{
  "model": "class-conditioned image diffusion model",
  "dataset": "photos of arthropod specimens (BIOSCAN-5M)",
  "train_examples": 195000,
  "image_size": 32,
  "horizontal_flip": true,
  "conditioning": "class",
  "arch": "uvit",
  "objective": "epsilon",
  "cond_dim": 256,
  "targets": ["family"],
  "num_classes": 218,
  "cond_dropout": 0.2,
  "norm": "rmsnorm",
  "norm_position": "sandwich",
  "activation": "gelu",
  "mlp_ratio": 4,
  "head_dim": 32,
  "fused_qkv": true,
  "qk_norm": false,
  "parallel_block": false,
  "inner_norm": true,
  "moe": "expert_choice",
  "num_experts": 32,
  "moe_every": 2,
  "expert_mlp_ratio": 0.5,
  "experts_per_token": 1,
  "shared_expert": false,
  "patch_size": [4, 4],
  "layers": 12,
  "width": 160,
  "positions": "rope",
  "optimizer": "soap",
  "beta2": 0.99,
  "lr": 0.004,
  "beta1": 0.95,
  "shampoo_beta": 0.99,
  "eps": 1e-08,
  "precondition_frequency": 16,
  "max_precond_dim": 1536,
  "one_sided": false,
  "adamw_lr_other_params": 0.0026,
  "steps": 7400,
  "batch_size": 384,
  "epochs": 14.6,
  "lr_schedule": "cosine",
  "final_lr_fraction": 0.05,
  "warmup_steps": 140,
  "weight_decay": 0.1,
  "adamw_weight_decay_other_params": 0.01
}
Rows from block 5 of a small class-conditioned image diffusion model, named by matrix and row number. Rows with one number within an expert belong to one neuron, the router's apart. Each number is 500 + 40 x the weight over its row's rms, rounded and kept within 0 to 999. All counts start at 0. Numbers have three digits each. After the name is the row's rms in percent of the matrix's.
Before each expert's rows are labels from the 100 images, of 14848 (inputs lightly noised), where the router gives the expert most weight on average: "place" is the part of the image that holds the peak; "patch colour" is the nearest of a few named colours to the mean colour under the peak. Only what is clearly more common there than usual is listed. The data: photos of arthropod specimens (BIOSCAN-5M). In brackets: how many of the 100.
# router: router (model.blocks.5.mlp.router.weight, 32x160, trained with AdamW), inputs 0-79
# up: expert up (model.blocks.5.mlp.up, 32x80x160), inputs 0-79
# down: expert down (model.blocks.5.mlp.down, 32x160x80, transposed), outputs 0-79

# expert 18
place: top left (32); middle left (27)
patch colour: grey (72)
router.18 118:504501455475582484487498519553471527527491546497491488554422487505531548473518555558525479527495460426516493452435579445521408501522488525472513566503413477557459518586429524492433555517555471554408527538486549543578490466464481585454496447
up.0 100:472471555499500447512446520479544518439428467556518504509449528486495506506502443516477524472536585476484502517474494517524503518488584519473447482431492510494456515531458460521504468518526499449519475537553442614499440558509545433449565448
down.0 107:478498458536521508503459537518385484484473549502519516486532493513476472505487513486484545492475547443523575467431552550459526493515492458547513540552508409444523539528489505475517517480420493507468501481475592456493524506430549477472466513
up.1 095:531527524518480485505514433456492500417435564522507445531424530448516564517492524596490539460478473469563465513472478501406526463512543533507521419506468491466575464476551484531468450523514494492447511493391510472484480489489523469554476453
down.1 097:495454412501597557499472535542546526519466594547453502500464541518467460557519452464502483565548590469472484541508444469467561473513494427521479499457454485529456517483431429477540512497473531504535472545547477447566449497500458461465523545
up.2 093:451437499592520495486513514549494454545515489478459482473500500440486524555513495450498436523476486448513500482507507441562524455541438550455480505549564503576463444475466424452529462501533573485432485551524451506491525540537472524436469514
down.2 100:536532476424439551522525508459477498499494488440478430520483535560536489469462484510442468509497533497543519444535515469458490520511579512534557530525447503531504503381553562536437487436480491569520461529523505502479502558518480497530534495
up.3 123:493478527521473523530491472452508555450483509452458445544501482500580467495433548583524488491562479448566496507538513461486543509512556443517497499575407455472519467525542502484449521396507469530494504537519457489447458479479432465487604509
down.3 114:582504475520567516464480523533542405494494477475516536554560410460463569522513480465538496518467542600423520520547445537478429518577501572505447486490461487536471517518495506510463489557491515478570401430540534475486501477472520593542559568
up.4 099:470551498503571470522486456525482533518490469464480507411492492578467559543515520533424512442524514460499536407545507514475400426465476485493450525451529450484479560516520404531428477494516487470457432435566488500571440482573424459431462428
down.4 084:532469447429519490599494530513491483473486448495434465484531610568505483483460476542494531519488551521527511482516442533510600536404497514528517495523522475501465479447518496527573498606488468476424549405495494431467494493514525422466491526
up.5 099:474520505516497505429587508528564474499467515476454465574534543479515416532531502496538518483487578556498460480469494529559572526465451533544483539552535489523556475499570546548480522543513480497441455545484493511486398463501535525509505482
down.5 098:441485501406434544464524463487566547487527540516450482451465487519476538533610542527508496499575470476516482521466400446483485532528608503540478475488543456473514470438440502528484452497488488377493491543466464525474476398479471524547511514
up.6 095:482528513510492485486466506521491465447504578445552465506539408513547536566438422446478533553490471567559479506388486523481478497455480433450559474460494565505512536485481564509488514512533553495571491532583511515504465527565547485455528464
down.6 099:481476482507527482509505543544527482515466429593556510499467499485464470423549542551523442464480445535533500537528484500565472476523479551490520477560527484486447439516525463475527505509519488510403543592477430431560467532531542553545556503
up.7 114:511497525462442553520465525470520493495488554461482521511496419462545531503497488488392422389604449534514455490547506494477530507513533556444499577481502450536508409533398481465425449452547508520465478502512559466529469464521526503498486489
down.7 092:438521441506484511447558441504529523487473430530561476539463533501413554530501549555492472556494502525483443612487457506525485516571444521506454460586523538511548530603500515457502503417474560484511504516513490458548539511532459541411569454
up.8 095:502470442528550430539462434527534515475518506529507485495476436415534454545483441483508552493516528525496500570467557497540506452573412557542523551481516480489491467496557477420461495579505543475457383480523599496474495538524448483484503510
down.8 103:447487564505525463487522558470528490480472455543506575540525494499511510441514475520486470388602474495493532545513530467523504478478554450544451517489467496505576551469423535510508466522495493423486519557466535506520439491425503559496471532
up.9 111:508424488512498464509527533550492468490508570543513487509525580502480518547490503447536509510497545458573557521466475513470537508495465488532482508518461522405575538505615447564548507509486560429497559432564497497463489449460473484549539498
down.9 100:495513509538503559492466492517522538546497530432444536488549510523522530491523551522504530494468547563461453536542474472441549459624588502573451520501486526455542530476511501485475540526504510521544486570465495516499539420532450476468472524
up.10 110:549466581483523485445526443538525560496459476520495485563440504460471540464562505504487553431587416548507453527512480474481499504493516470546476535435582514540475458468467526552483464545480524472506436497443468493480527412488522419523421501
down.10 121:432483480578520499540477456516531521501556496539511471502487541514622476462477549533483514512526547473467499481457535527591438541444521525536548520535450487524478408533487494535547499505464529478473493472524567519524499531502425591480449545

# expert 13
place: bottom left (100)
patch colour: white (70)
router.13 114:542561471535454409531525463547496555446528516518494462469462466439442497526502457571508512454509507485507466539444517499525500505471499492563511472496477548490500451539429541457528506513491500500527500559433512441477510560505510478514496463
up.0 087:480499598439503513469424563455502454484577479494475508456474527530487545490486517536516474482545531487493485463475486449507506484553524502532587550529545534525480489582488524477534483464489474489436467494472415419496527561563527472496479508
down.0 095:433526454435492499519543518530555491524417578442485472523497509419524476492498499502519494539543506511591481413446514551506461535445444535505540451511438576498527505505557440534509489513517513487475471468455517569549400502481467372450528565
up.1 087:527478488572472455491455475374517486481448555525535517605503532473507582486526496489482469511567538499481500493519543497532487512499439494565541455540504542496454503539488518584530554513568504512461493501541517523449531483511493487525533512
down.1 099:539548461471530473516490462499511484502429507454536617575471499529523426541530498476528470530521557504465478453494529563486482442568488487448518535486508507503487544495447542428513475473434533493518447518479502436527464519487470494572442436
up.2 087:496501491444479472487496439518436456476455448552549547507462481461503544527417510481438482510455467548471511464477545505501567463588475486548473478507455447429486456491484469462547458531501480601416520476506416527486445503476496518525427470
down.2 092:511491477477523519500496494403536512576513497476427507497477564537484613496487530520562469525518525472400485525513449460447517544529540562555564494495524524549489526483445530588502569544537511404493474509507572503573546508526451495489565456
up.3 086:456457451486455504512516482406477577536515554514582509525481500485530512493492497471471463497456446463562566446459492430554577510531537494490540464533500466515501549498530514424506483517494478520566495454502474549433545489484493592489400503
down.3 095:518473513479552499477581523525498494491450487500504456467462509435540552530581564485407532470557486492493501488462517542511559530550487546484521486545494519466541477482500537527512535467469496511471474480537492541479561473494586445565491469
up.4 139:519548578484493540523507470592458434522458521526517497507481517556483488512525518508492521567553528536567494478509522449508533495519454502493542448484527458422460526537443532551451505495544440440500487521544460423455534469496441513509537453
down.4 122:487488549533533535521535516527501527478405524519465523549496498457497514532561433508493515523541444464529484537536416447471564523471414428491505449417524510552466523474501491527453385441465516468486482509612517555478446459519498434516545610
up.5 080:541461512498511489514498471430539478563442494531478452501447562495463514497563548573566449529476465574469447402549495493459513486486489539472577513500545530523525551551534376539543507488500446542489538519550569541476532479438478520478454434
down.5 083:455407555491449456524523532474500446432437434459552525476539501450545495522481529416473502502491514466513482551469557500431579495495491453563478580539494428423500511390484494555505550440451509519540485539478495453462439517468502403489540562
up.6 087:526523524467536513527582461489503530532478439445544504494512503536489478436521574521424484497500579501468500463482461556452539458422573512489456474578567569514487475467534545511497431504535529458577475535454512492464569563444490540472524506
down.6 078:505477516510517498468497505540536476527444557503505486519477429521505425495552492501514503452553461427604516474499427506529475558504503461487532480482545524530437534525482443490455501481487501552445461468515436527501379569491488456542464517
up.7 099:429475565517422481481470462501420449447493460528414513506502479531516469521480542534437495438508483563482476522473447515490546542480555462536548498428495569559505529516520500512528522495493415542462449571459537585474466484524555437438529512
down.7 145:422502508550437490539492467486466531538549500498505453522494506495410482458513546529403508513515533519444519472498487425417535550557516474495575520467524515499525492487533539456508553507475426446516484457502488524534565521525526508463502540
up.8 098:463508484503434508499481505599487494484499483466510593510494457504480477494454461390522454441557494609454524550480494438492508601483505522529437539450459506491513555464470457538480433416565478508410501508472420510469485419453513482529506464
down.8 081:500426451472478437462581534540508474493468531502579406516518471465532498468514563529421455596449519528548538515484469515537508484447543542473516384542550597537495472442507443496504511507477477473523433480510515533577400516515498492430468447
up.9 094:489492521535514581529438517493521412560528565449499509438500471546437485527439528536538443504452487473564493524473489475495489503542501503505550486541540524541416543500404489439503428456473500507507394503535518521481481482498409443523457413
down.9 082:489448469479493539538487492490486495472410419516540539540563544484534479487551476453476491526514463489480494422456508561492532525397445578538465463531486498478547453487542508573485631527483494483442550528481503471500475497499482567508523518
up.10 108:564475498568504449508560493498541542516514491584526472527619476506466519534467531558516480553495545453484585484544476510486476432516487492503538525473543491462446505514520487525459482499461540501542514526554502478575541495482475531510565521
down.10 090:526437461440494489493569492452453450536521503519424405485493441606493522492563454574530441508480530492468522510525477505474536492536508557446484544558511526448559507456540564523518475496482437510493464513506439509413491421536516491511465464

# expert 3
place: middle left (100)
patch colour: white (70)
router.3 147:474502515509519510444515532606491509531531438510547509488515529515426457501562516524527485510431488525484460459509555469487539489484482463453460471483563473457513478468546482463489430459544577493497547497452478529511461629575485501547544549
up.0 101:434551491546496479472513504539535505569494565501542529506502549507450549533485554491571481567495466420520441468547472423494513442562491479485498436460523519425491491489494497441527503487479562541480404446484546520459541500481432477509532552
down.0 103:482456528487483506531504448592525489495476496411451496515441464497422548518449440570529542416474454533541528506516491583503449474420558508431517546518547501491465481481569520517532524471542547462571570493514514498502504442490585536439493431
up.1 095:521499435500526485473487536563494500497497442488589492541523566484557492476526519439540461509554446466462469507451529446475564514494422509539466520494461439492482529511516478520529438545429449485547537500467466528505529583529456539545506469
down.1 096:499542478502525492439540415504467539463528473545515528522514464570463444548458575562467507549440458545581555522517473523470468486429512477486540556539475431498543476526522506506563507414538527496468467422505550499577452534492478477503509544
up.2 082:537515550493519570523483519545400490495475464561445490430543411457500459530461538487470523481497502416523490533453492496483409485473436538567463474547523449487410497510483508493505511473509444507577486529442475493474482477480607499548463514
down.2 098:474571483519513522493574464475498525483486537459428530493535557470468473528435403513482513524478544537493532516489546508500545454527525482453506466524501486490529450487503568505434520467516530419521508481468470553513477440543506486512500551
up.3 097:470582570479414499470466522593506463594473508535496526506537524552432503492549499520529436483508493487462458488504540473507507518385494470507507549446517533495535554520413535496568486454559535497519468580513454450509467580466471443449593526
down.3 098:452441509537575519490515509445470443465531517516507449464506500558527503470460521517476470513488458476515522504468510542494484501559483519474471586503539499515499521485503546419484471544467513532473486434497546493498491430492492451612485512
up.4 097:481502480523502516543502516543464429554480462505489558501499510507481541467500553495510492498455471518531497521523462488462473511479560490499479403485517541452487556518531489564520524508459510537425440532525458497441490536458540507484472416
down.4 099:500542494542442560503479542445521444394494481476545407514474497426518510564505503505471439451506478504559469441513453466559482521536461476521517515412469487542491473512532543470531449507469454491459530450464448544527524506551482520507489524
up.5 113:517415486421540502492512541533491428457483505454521494468396519547522410487448555479539522550482510516521473514505532508493588419495441459521517514407465411577519543527494488526529441518521480532493516475487500478530537496499478505517431524
down.5 101:547532491548505484463456466501403499447502475511547529512526470486511495470502497523436513489482475586469430492495456505496555506541445579551464446465493480546508467532539467422521505470485509483456460506524467497483469491526474508563470525
up.6 114:515436480525486523455543507557467496527452469512495519523519500482480536503528459494492502545495415462500530543497522517452473475465497545504495537492456458529477377477543448518500481509415538483516490460507568522508488500596429475526513514
down.6 102:445544539483581495532473465469532474471508512478497493426509513482500505552453523467548550444459580505464479505525561533462464490542432512530571554543453511461532488502469534534451462425510452489490508485485474502481476502536550513452447464
up.7 120:520516535493450480476526469576486566548491443583440520465533519501479511487559378520486504510568495493492497524546480455513495485472523582485507442491453482529456482504517496457490500502488517482539508495449490482499547469525459470450524418
down.7 104:493455506456552502562477546410499569455478553488486472498549526460542479558492443464523458529519503473555562513516524549470471436530466416493512543517556504540498526520469482545484539509509466504573462538565560504494510433480505560470425516
up.8 088:482522560483535473513539507537487487501508477483481499477424491535552481526449499504479557532474509527571471474545528572460555469549510455564463605510491541500430494504513505533453554601506459485589573467517451437501561498411541484522476451
down.8 098:500498517528592439518505421447549550497541520504472505462545488464508521388496472499451502607517521481543576543561503499475525532508428487471467440477502490589513559479501518532500529537487530479454461536497490481554562462498498497502499476
up.9 101:471521494541496492487447486509471497534539504585506495482518539441473480485518532544487477436463506476495482521520565499480514508522465495460546483414444453476523452485513562431531506491478524531431486462501530488508473451502420495515518546
down.9 093:523472411430501487424536440542470526550522521478461561436525501572553477499425460504464523574476509534559449515504442563528445423452481458512473595495484494477558533563520522533519501529507443569479454516499527469457559545528556468527447496
up.10 106:435533439524486530495462527505490465507469467454554601542517541532525529488463545541511527493427505525461494498466449502555478475426469436513482448484446461465518469543538526486567578493523521551511482534470540549448472470559475516472445527
down.10 099:573492476508564531539443517483460525496550489547446505579498496451447454477496505514460423471461471433477445453504523508548517525542475557449511489476497479517467526503475470564490425512457518438514514503554437453557516529450534528559548492