config.yaml
model: "class-conditioned image diffusion model"
image_size: 32
horizontal_flip: true
shared_expert: false
positions: "rope"
optimizer: "soap"
precondition_frequency: 16
max_precond_dim: 1536
adamw_lr_other_params: 0.0026
batch_size: 384
Rows from block 6, named by matrix and row number. Rows with one number belong to one neuron. Each number is 500 + 25 x the weight over its row's rms, rounded and kept within 0 to 999. All counts start at 0. Numbers have three digits each. After the name is the row's rms in percent of the matrix's.
# fc1: MLP up (model.blocks.6.mlp.fc1.weight, 640x160), inputs 0-79
# fc2: MLP down (model.blocks.6.mlp.fc2.weight, 160x640, transposed), outputs 0-79
fc1.85 151:483458504497464458523506505534499454494521512480496506513495499504459500534513501506460496470463490478520511445504536447504521464464434527545511486484552485458470460522500442519478517526471527500489520481519442485536488456487483484471484519
fc2.85 123:499538495508489583469501484470520497498497512492528496508518509496546534458503441514529505509528510514499497474541498545486488512548555500490500456517464454498517529512497548472498494483518515523531473528458518503474520498512495475515502518
fc1.86 094:445484484460517483505506514505486478487500477514508492462508490550491417533517516517518506458484511533506499474508528479493475494466470502470487479524508514517527521513518482511489465461515532507519484507513482472472437532485501521498509530
fc2.86 101:479495478541537515486463466453485515533514495536521505441523549529485480530522490465422520520517488469539459526457497491463499513510523549512484512499501497549494501507489545511497508494515507500482510493499507472541518476492510535485481523
fc1.87 092:488490487474503531507476531501511548464503510478461491514465484486504504514514478476475512493462459519548518490463505515481531506526486506534502505486524531503525497518521483536490501479543524541521475476448535476501534509518555469502504507
fc2.87 103:521504533515493510501502465506530441498457500472542517465542502481501482532487458507521487536513539478472476506480524496527501480504518492459513526474438473503494498530524536506512487508492506469459485506519429517480515473504484510513492519
fc1.88 086:539479524530512501471498501514452497498480462447518485490538504468504504516521475514491502478508498508511522513491475457461524533519510509436486479518470504471509488472487458523504560487519533491505490505499520535529471521465490528569562486
fc2.88 093:486496523508507518495472528511490485489510516511519467550468555466488508509449532501511473509494507497483487486523490450559494485530438496501473488479513474491497473551501528493521506489502522447491520482540506484482530518495526504472521524
fc1.89 091:463516487465547548511544552490500511519494460519478485505520517475530496478489496499465531481498504432539517498502487545527473508484466486454538493502502516525507497495522521495514531525439551479470503500468495511516512514511482515520521539
fc2.89 104:537538534491529469480531435482525502499545492498502445475458495490490498543532496502485507511508538509493501506473495507542537471539514522466481529522551542481524533469471472495488520499524459524525482466512449499511523515497506521493482506
fc1.90 098:464543505511497539473503502493544495506466482481502526510458484488514520523482503523505535464528543510504481521514509500499484556527507485518489514467486523482499513479492519511514472485489501424526482507473455535467458505463498487484490491
fc2.90 088:497475458483541473491483475497503486528515504516492512502542495503498504471515527457470491502452495489479512551495513543452468481521520491506474461527508522521479501506492503521464532524503492542507516488517540516523532483475520516494566472
fc1.91 108:503498456473545495529455532517490514546504506486531470498522510500529472490522504522509487475504516494496540478501475523544474490503475478506556474512519498509533471491512521526496540485475497502491485457529469494529495506472538479547478484
fc2.91 113:524473515451513514471514521498504452466481491542516451489482505507518477499508509478486499499528492462547499480516496477506509503548512511503543528462462502499466522524493451509495501511485505489508496523454502491478507510495508477478523512
fc1.92 096:453514492483511454528514515515503524536498493513495513468558537476500457528497467494545551477475490499518469517504529509541487508515481526500503489526438480493500484494504464552495502487504572498515507479496505531503492465558498483486515530
fc2.92 103:482474464498462530541475516471484482497509489480506471453472523473538487536505518511511521532497489498489522466541474516507484515475483513488477511443517509530529528493481491499520482499513486513515497495468475495492471501509522486528528461
fc1.93 103:485533538526501533517502477493559469491513484546488556504529498548527454482510517502477527478456524509496495499514430481496513522520474512503520497506513450506509486494488543495487465502512509502498531447512521506501501529480478485515520489
fc2.93 094:504523516458470491498461474454468547493462501508509472536521519475505509508547512527473489461483494459530523495474507483472491484496481549509468464497476552507493468504514504504537515509479475538495521506470500499494466484490466501500492483
fc1.94 091:498506543508495489454470504490488510481501515494435558469510503472524494505524475480514508495477495520552520511485509481524515483486493465510480485456506478514508509511518429473514468491465525460517525437490505455503550456528501461438482515
fc2.94 097:513506466490511536478515505541492497485532510501512508544515522525467539509460531519456538500509494518471512477507486528495516514485522500506516531559519495540518510500506512526487516540526486524523520528517496515490501495534497521525508463
fc1.95 099:526483510457492500592503463478496470485527474500476510515457470469467495473532468463501461490544497536507488548477486480525510527508500495508481480540508511511528504476522518478498488494497518514524518533507514474493474503466513507519540491
fc2.95 096:516519458510517464519525505519479519473524494520538514477488478525489474474495487511468552554480503484530530485527522490462492520510525483455485491491505482557496463512494481525541504462478521484464558462510436488522514515498490505478496496
fc1.96 097:493486462509501487547516544493532489503532486487539461505492442482495470459493523543483487449518504485494507492469466513521544471526516513512500499496465492564502533460498499458504479495473517487472464462475522514452490513506531476485502456
fc2.96 088:497534506510550465535490470509498512525479482501541527512503506520503477526508507505509460515505550475535482455484515554486535511510504456511532487521510518492412521496480503511520490486503501484487484465511479490470496505498533472477520460
fc1.97 088:502426496558523450497557476467467462494499485487509529493455462510525536475514487527469469492505518522489527494555503519502485521488505486501548514456485501511551465501475545462540540544517498512536541526490488492494458511533488496473462517
fc2.97 095:519524498517468541490478518489542525466481494449516523484547504468495456518439497483501510512492497494466479521511468523515476477546526506558471516517497531460449540504543458512444475496504500487535474484493524491459520497493523498510503510
fc1.98 103:494496453515484528459516495514494490556455540510541528500521519533474554525485495523477512485521474525511478501523544487505479511503498500475524444438504501480512503514489522517551529489518509492492496505492489505536458491476492513529465470
fc2.98 110:532509486508550508516512495515506528469494543493504475553500497483558510487454486484516466518521478496527491500526453564475500507515529466495505515485519508462447490513537488533501443517509516463478514498526507460535504523490487482559478484
fc1.100 091:514519453492472500508514512510475533486498518466526492474552506527492502502534470539501484485547494527489485491523489483478512468536491542532493514455527539508529505517504498503461524517463507521462496500551476512482502497516482471472492515
fc2.100 098:490485507514545465505490495465528508485466520549480508520468515502519511521470505502525522517459500458500524555508541497494485513480467495479459474528485468512482532472503473501523489477534521472528484544445514476515507473465460552511488497
fc1.101 099:526533505544478510479570500467508496540553510512483502511537490500521509470496487488466514498493533521498475509535449495521504440482477516502523528486556480500507524508497494503504470511469519490506501445479539502525471497472511491478516482
fc2.101 097:504505491475522479514440522500495446493478481529521527483489531498448499514534488550497499517455454525509508515485508477502519548477553473500536458515527480484497474558500505495485544517541526520522524545553516495465501476519480473547513529
fc1.102 108:473525481497515536513511505488491526514509520503528469518496518490512528455472511504492504496551509499511467528502457546530471524506567516479484513491442498536533532492510527505515465425533468505516502491480541511446508520476513480496504451
fc2.102 086:492485512515477549498529517493528482508487479514519487473482496494483549457509477512531516507475474507510474507550488529486447466521539468484532499560437479525499514517492485490486545481522502542487476525462494500459497506495502511513548528
fc1.103 088:500484481521540513525497490508530467496471537527465524504508477470498507496497439446461500472518491483527493485460552494479499513487477537484469529476507478504488496500496535493503518513512489481493528464502506478551524551489495484524506477
fc2.103 102:496537502534519518480510470508480488489501466534509455516476505463498507536519471512496533515516469505484509509512497502544489491499518485510496524436477494497451549524544463528525519464527465542494493505470513484555524494494460495500503537
fc1.104 101:496536518445523521525471482519500479518517454518517528488500491517508477527533481541483454485491499531492491492511520496481525488448467506502495473491515509513515510456518455468470465494518465476505477464497522446545508540456539449505498505
fc2.104 098:509499493479460517510534556485502505448463509516507467531484502513490548485475519459517529490528513419481512492473463524497489544525517513501523499550519522504505455576463491540495542531499547534488515538476443579469494502518520524498479504
fc1.105 089:479474471523501519512564506503531463493522524481511497527484514479487462475454486513468518484516479520509511513498477455554490495497503506454488504465520528464509507486500461485490486479473504522479487495532531474498499480524501544510511532
fc2.105 103:476535527504532557482470499483518490496508488522531493522485482483477492452487525519516456502533503503491467486509561480457497499507495544505496463505472485513490522521557488541507511550499507464495559511506468480511502488446460450483503505
fc1.106 107:563492526503499535461510528511480478499491486469492545475474450499487483512475517495479504492544515489510492513502448501523548542507481529492559513549485476485508507442552501439461502501499504537507524464481507528505467502485506467496471515
fc2.106 093:438491480476479486504489501484488520474523486521502470497503505506518533538485473522499517533477515538529518516485503461503486497531502488512450482459522500546487482536505491558541490508471487519505470507523504518483557519487506480528521501
fc1.107 106:525506467512491502465506523463572513477489497458509466450493498468463485554455508480466480489512526521494504513501524513489475494491504443535518481451499495521513506500508515504478474511529520502552543508530469496481495516489509503490516503
fc2.107 104:478496499466454477438507489498466501478467509548441521523553499493515545513488495547479501507496497548527496500521493476505509495516474526516503555469460486482537498500473465493529500515481491483502525512504504481503503539499526444488518474
fc1.108 094:490523521499567480470475474527520478507562431458494464497482490485506439454483534530475488513503507519507463511474497454488524493506511477480518458472493480491505510455490536480510484508545486516522443444493482504498464480511490483470469514
fc2.108 098:476509461481483477488481478519528458490451519523459517498493465521482435506514461487507498500417545498504442491469512531513506493534495486474478487483483500530511494506544485490519489525476509501533504509521529487466541517456464537539508529
fc1.109 098:516518481514507469463495492504502489464459511535523522511534520488512512478477482505479522475524513553468488487516536527501482491548574492521507479464555512502500533473475522471520475488541529481471476478481520513474472501512525458437499491
fc2.109 106:541542512489540485513490483468502513511511491470482478517486518481519517496478489501512529461505514457504474501509512458552507482521514447488485498496520502488507473507520506427515532523436450523500530544467523514471490524502515500482486449
fc1.110 119:456515466476485489533515462514519468495503506503474507475521492513459509527546522558477511476534497476507550502508525552480547507487510508489496485517476476550484485496452496488496490501508529525471518480505505493473465434508502499505504515
fc2.110 091:524496497549479521512499502440479504487465529509484500470483529468498509530472476491501488460459470499499480508481514458494510476548512485504511520532492506480482496481488511457502556487538509503520494535513487490477510484481451529494521531
fc1.111 089:488493489502529527485479521544565461510520493457546479518478499484496511473513465526451486469524551506493502506497480537516526522485517490481519503505494461475530497501479505505524460486551473518517556469474497543460481504505475519533494463
fc2.111 109:526524510538525477521517524491479566491485524455531536507461471481497498572534479497529496486550468471528471512503531474489535519504524507470437491477482498528541513488511492472474458478493504503497487493490500452496487508486518498513515446
fc1.112 099:468554493534475516475485500481487528530488485523504496498525516467493514517503480485492472429488419499476504506453499496533516503483513466476509492521490492521471505473476500506484493462543502469543497523491552461514510488497523499490484461
fc2.112 097:496498501490447478500529426526512523490469528472481500532480496545461496544485521526511468491496552470472508477496501495536484495480513482507501550489490499487499463508513491501489560519494494503512463518483480480476524492502528520533509523
fc1.113 108:449503475490452499502479526511472547501479478492493525487499470477506509490505475485480471495532470495476495528500532535512468531499503473555469472512479543487521556498501490520502499493475458485499445492461499508555467521510545485477502529
fc2.113 112:485511504490497492517458515476512483520500532523519470472478507532478529463521478511479503511490498512549521502498502501523522522503405505456473506527540499543485491507506473484444532492482535494479532484485515520460539472523525502529520485
fc1.114 124:520508528506482509531483545499511510496457506538503527520489526486544510476497488487460526530485503547507483458514467428503508513487482520478511497478522489511519492497496496493517507494489499506551524506523513496490502499562510513538524520
fc2.114 101:508531453486510500543515480490490525549507498509535525542489496485508520545477492490524514545482477466486504483537494515489491501483482479514485528492518517490441536473517517517512460448481461486463510457481464492492492547479548506495529486
fc1.115 093:529497460552522536520494495505527489475518547502469494503496517475482470510492535475532504487502514507517490456516490481521527474475508526475489532481482519505488440501522492484484514504486529510507522492535547496481530524468505512520503511
fc2.115 101:479444496473529479488511461492521482492510501509545469514492480508499508529479476522481502526497508487464445512512498506500482499478498492531508426503509465486507517498461493499528517500526519532522481499507491505532484455532472467468533482
fc1.116 082:474519519472475495528533512464493506508501530516480512487497475546500472492516502550469540480516499576467488543492482524508512523474498497516536539530514532496543489468540493465527487530478482502530504558505489456481528502489518483494491518
fc2.116 078:514499484521524500487480482476516509465493459500530461513482516478540465529515491478510444462557526487575519481495519492503470432526507522504489509453521451521503516519496535507477490529532500476509492425436536501516488484528490511474483517
fc1.117 099:463535487490484542477506490476523490508506554507478559493501503490512487518506489551471562487503517475520496497508507508520491475489482475456516499464473488484468502478522453501487461492507493534564528464475518484542519513468483519513440523
fc2.117 091:486498505506505451493474485484516543520492495501496502478480511531571459500481503466486498507510473536512541536497494483457478563510478462531467490514498495535486528549448523497527494516494526450480491472533498522491531483545487481464511482
fc1.118 095:459534498523526500533521501483489467493504515497488510476485498571525464491479495515525504492532502522451464483506486449578491489477497482506521478450520510492489500499521471511496473489508451524481468505486487540532501513516506561507501508
fc2.118 106:525473478499514477501502494565491517486512477508509468491515513452490505501506518466473469518460485512481563508517524536471538476536524523480513503523474453500537493484447538513497535539504529499528552455512471475504484505504511455503522496
fc1.119 115:488505541483501516510515473481517528510492540525502524458476509475503447529496471473507523522517476493467446458500483502449498530492513511476490452522502555490503496495494495473510495540504462484517474517484527487480455511510521497546467479
fc2.119 093:510488468498520469508468454486499470505514506527472480486538465482458551457501537502522511489539501529485520532478515501478538506487510465548532546498499490496506459523487538481498498519504502473481510490496493464475545484513480521498543469
fc1.120 097:518484494469457522470519468450491498480504526527506508476542484502522519555503484519497515476515484507494506528508535469491505555517494490496542460469499513508507494545490540491512516506512481498499503501486497513510480498563519452491485527
fc2.120 103:483487471505536503542536502546506487541468497445501461500493502475504470475502451464514480526527504491470477477502518525497503473511527517480460501517550519462507520508493478501495472517470491489465508508482547479505464492518470539525463468
fc1.121 136:506512499492518509467472491489516502473481508512512504493481484486512467476499522465497498468518504499474481509497522477476531503437469546514524465548466471492538471459530514499472511475462532506516509473514444498501498471479535484484470500
fc2.121 092:476429514498496526518505477508500494554498503475499489504523497468487533525518500530479497523489488548528531586496470479517529511527513464513515525496454558515479526502485511532515524483534516512493485460470489506508499540455516550546522525
fc1.122 091:549498501496460527520496472482454480501487488561494511478470512503490498521512452527534509484542451529502478518507514510487559495533502551489501502500471491489466486478537476448471482510502472490541485483500514492488524512482486495499557500
fc2.122 118:479507490466494496507536490501504486516438499545469532506502489533517491516479510481510497474499512493486503501554462507517473458488482492540491457485490505495493484521511497487475517467510456500491506489514492513546537552495491516475464463
fc1.123 092:466492482528489503495539550439513528507512487520524492507492499524511477548529514495467467487478453490467474527579515463509536474483517521504510473459527503537520496489509488468511493506533489473528459500548513439470475523486500508518530528
fc2.123 092:513528543531513513480493453513507505525498502496454526489508484488473475488494486520542530513508516501507491507466506492491457534502508484509513508567532499492526510476496514475488482535499483528507498471446450470509556484516518471493462504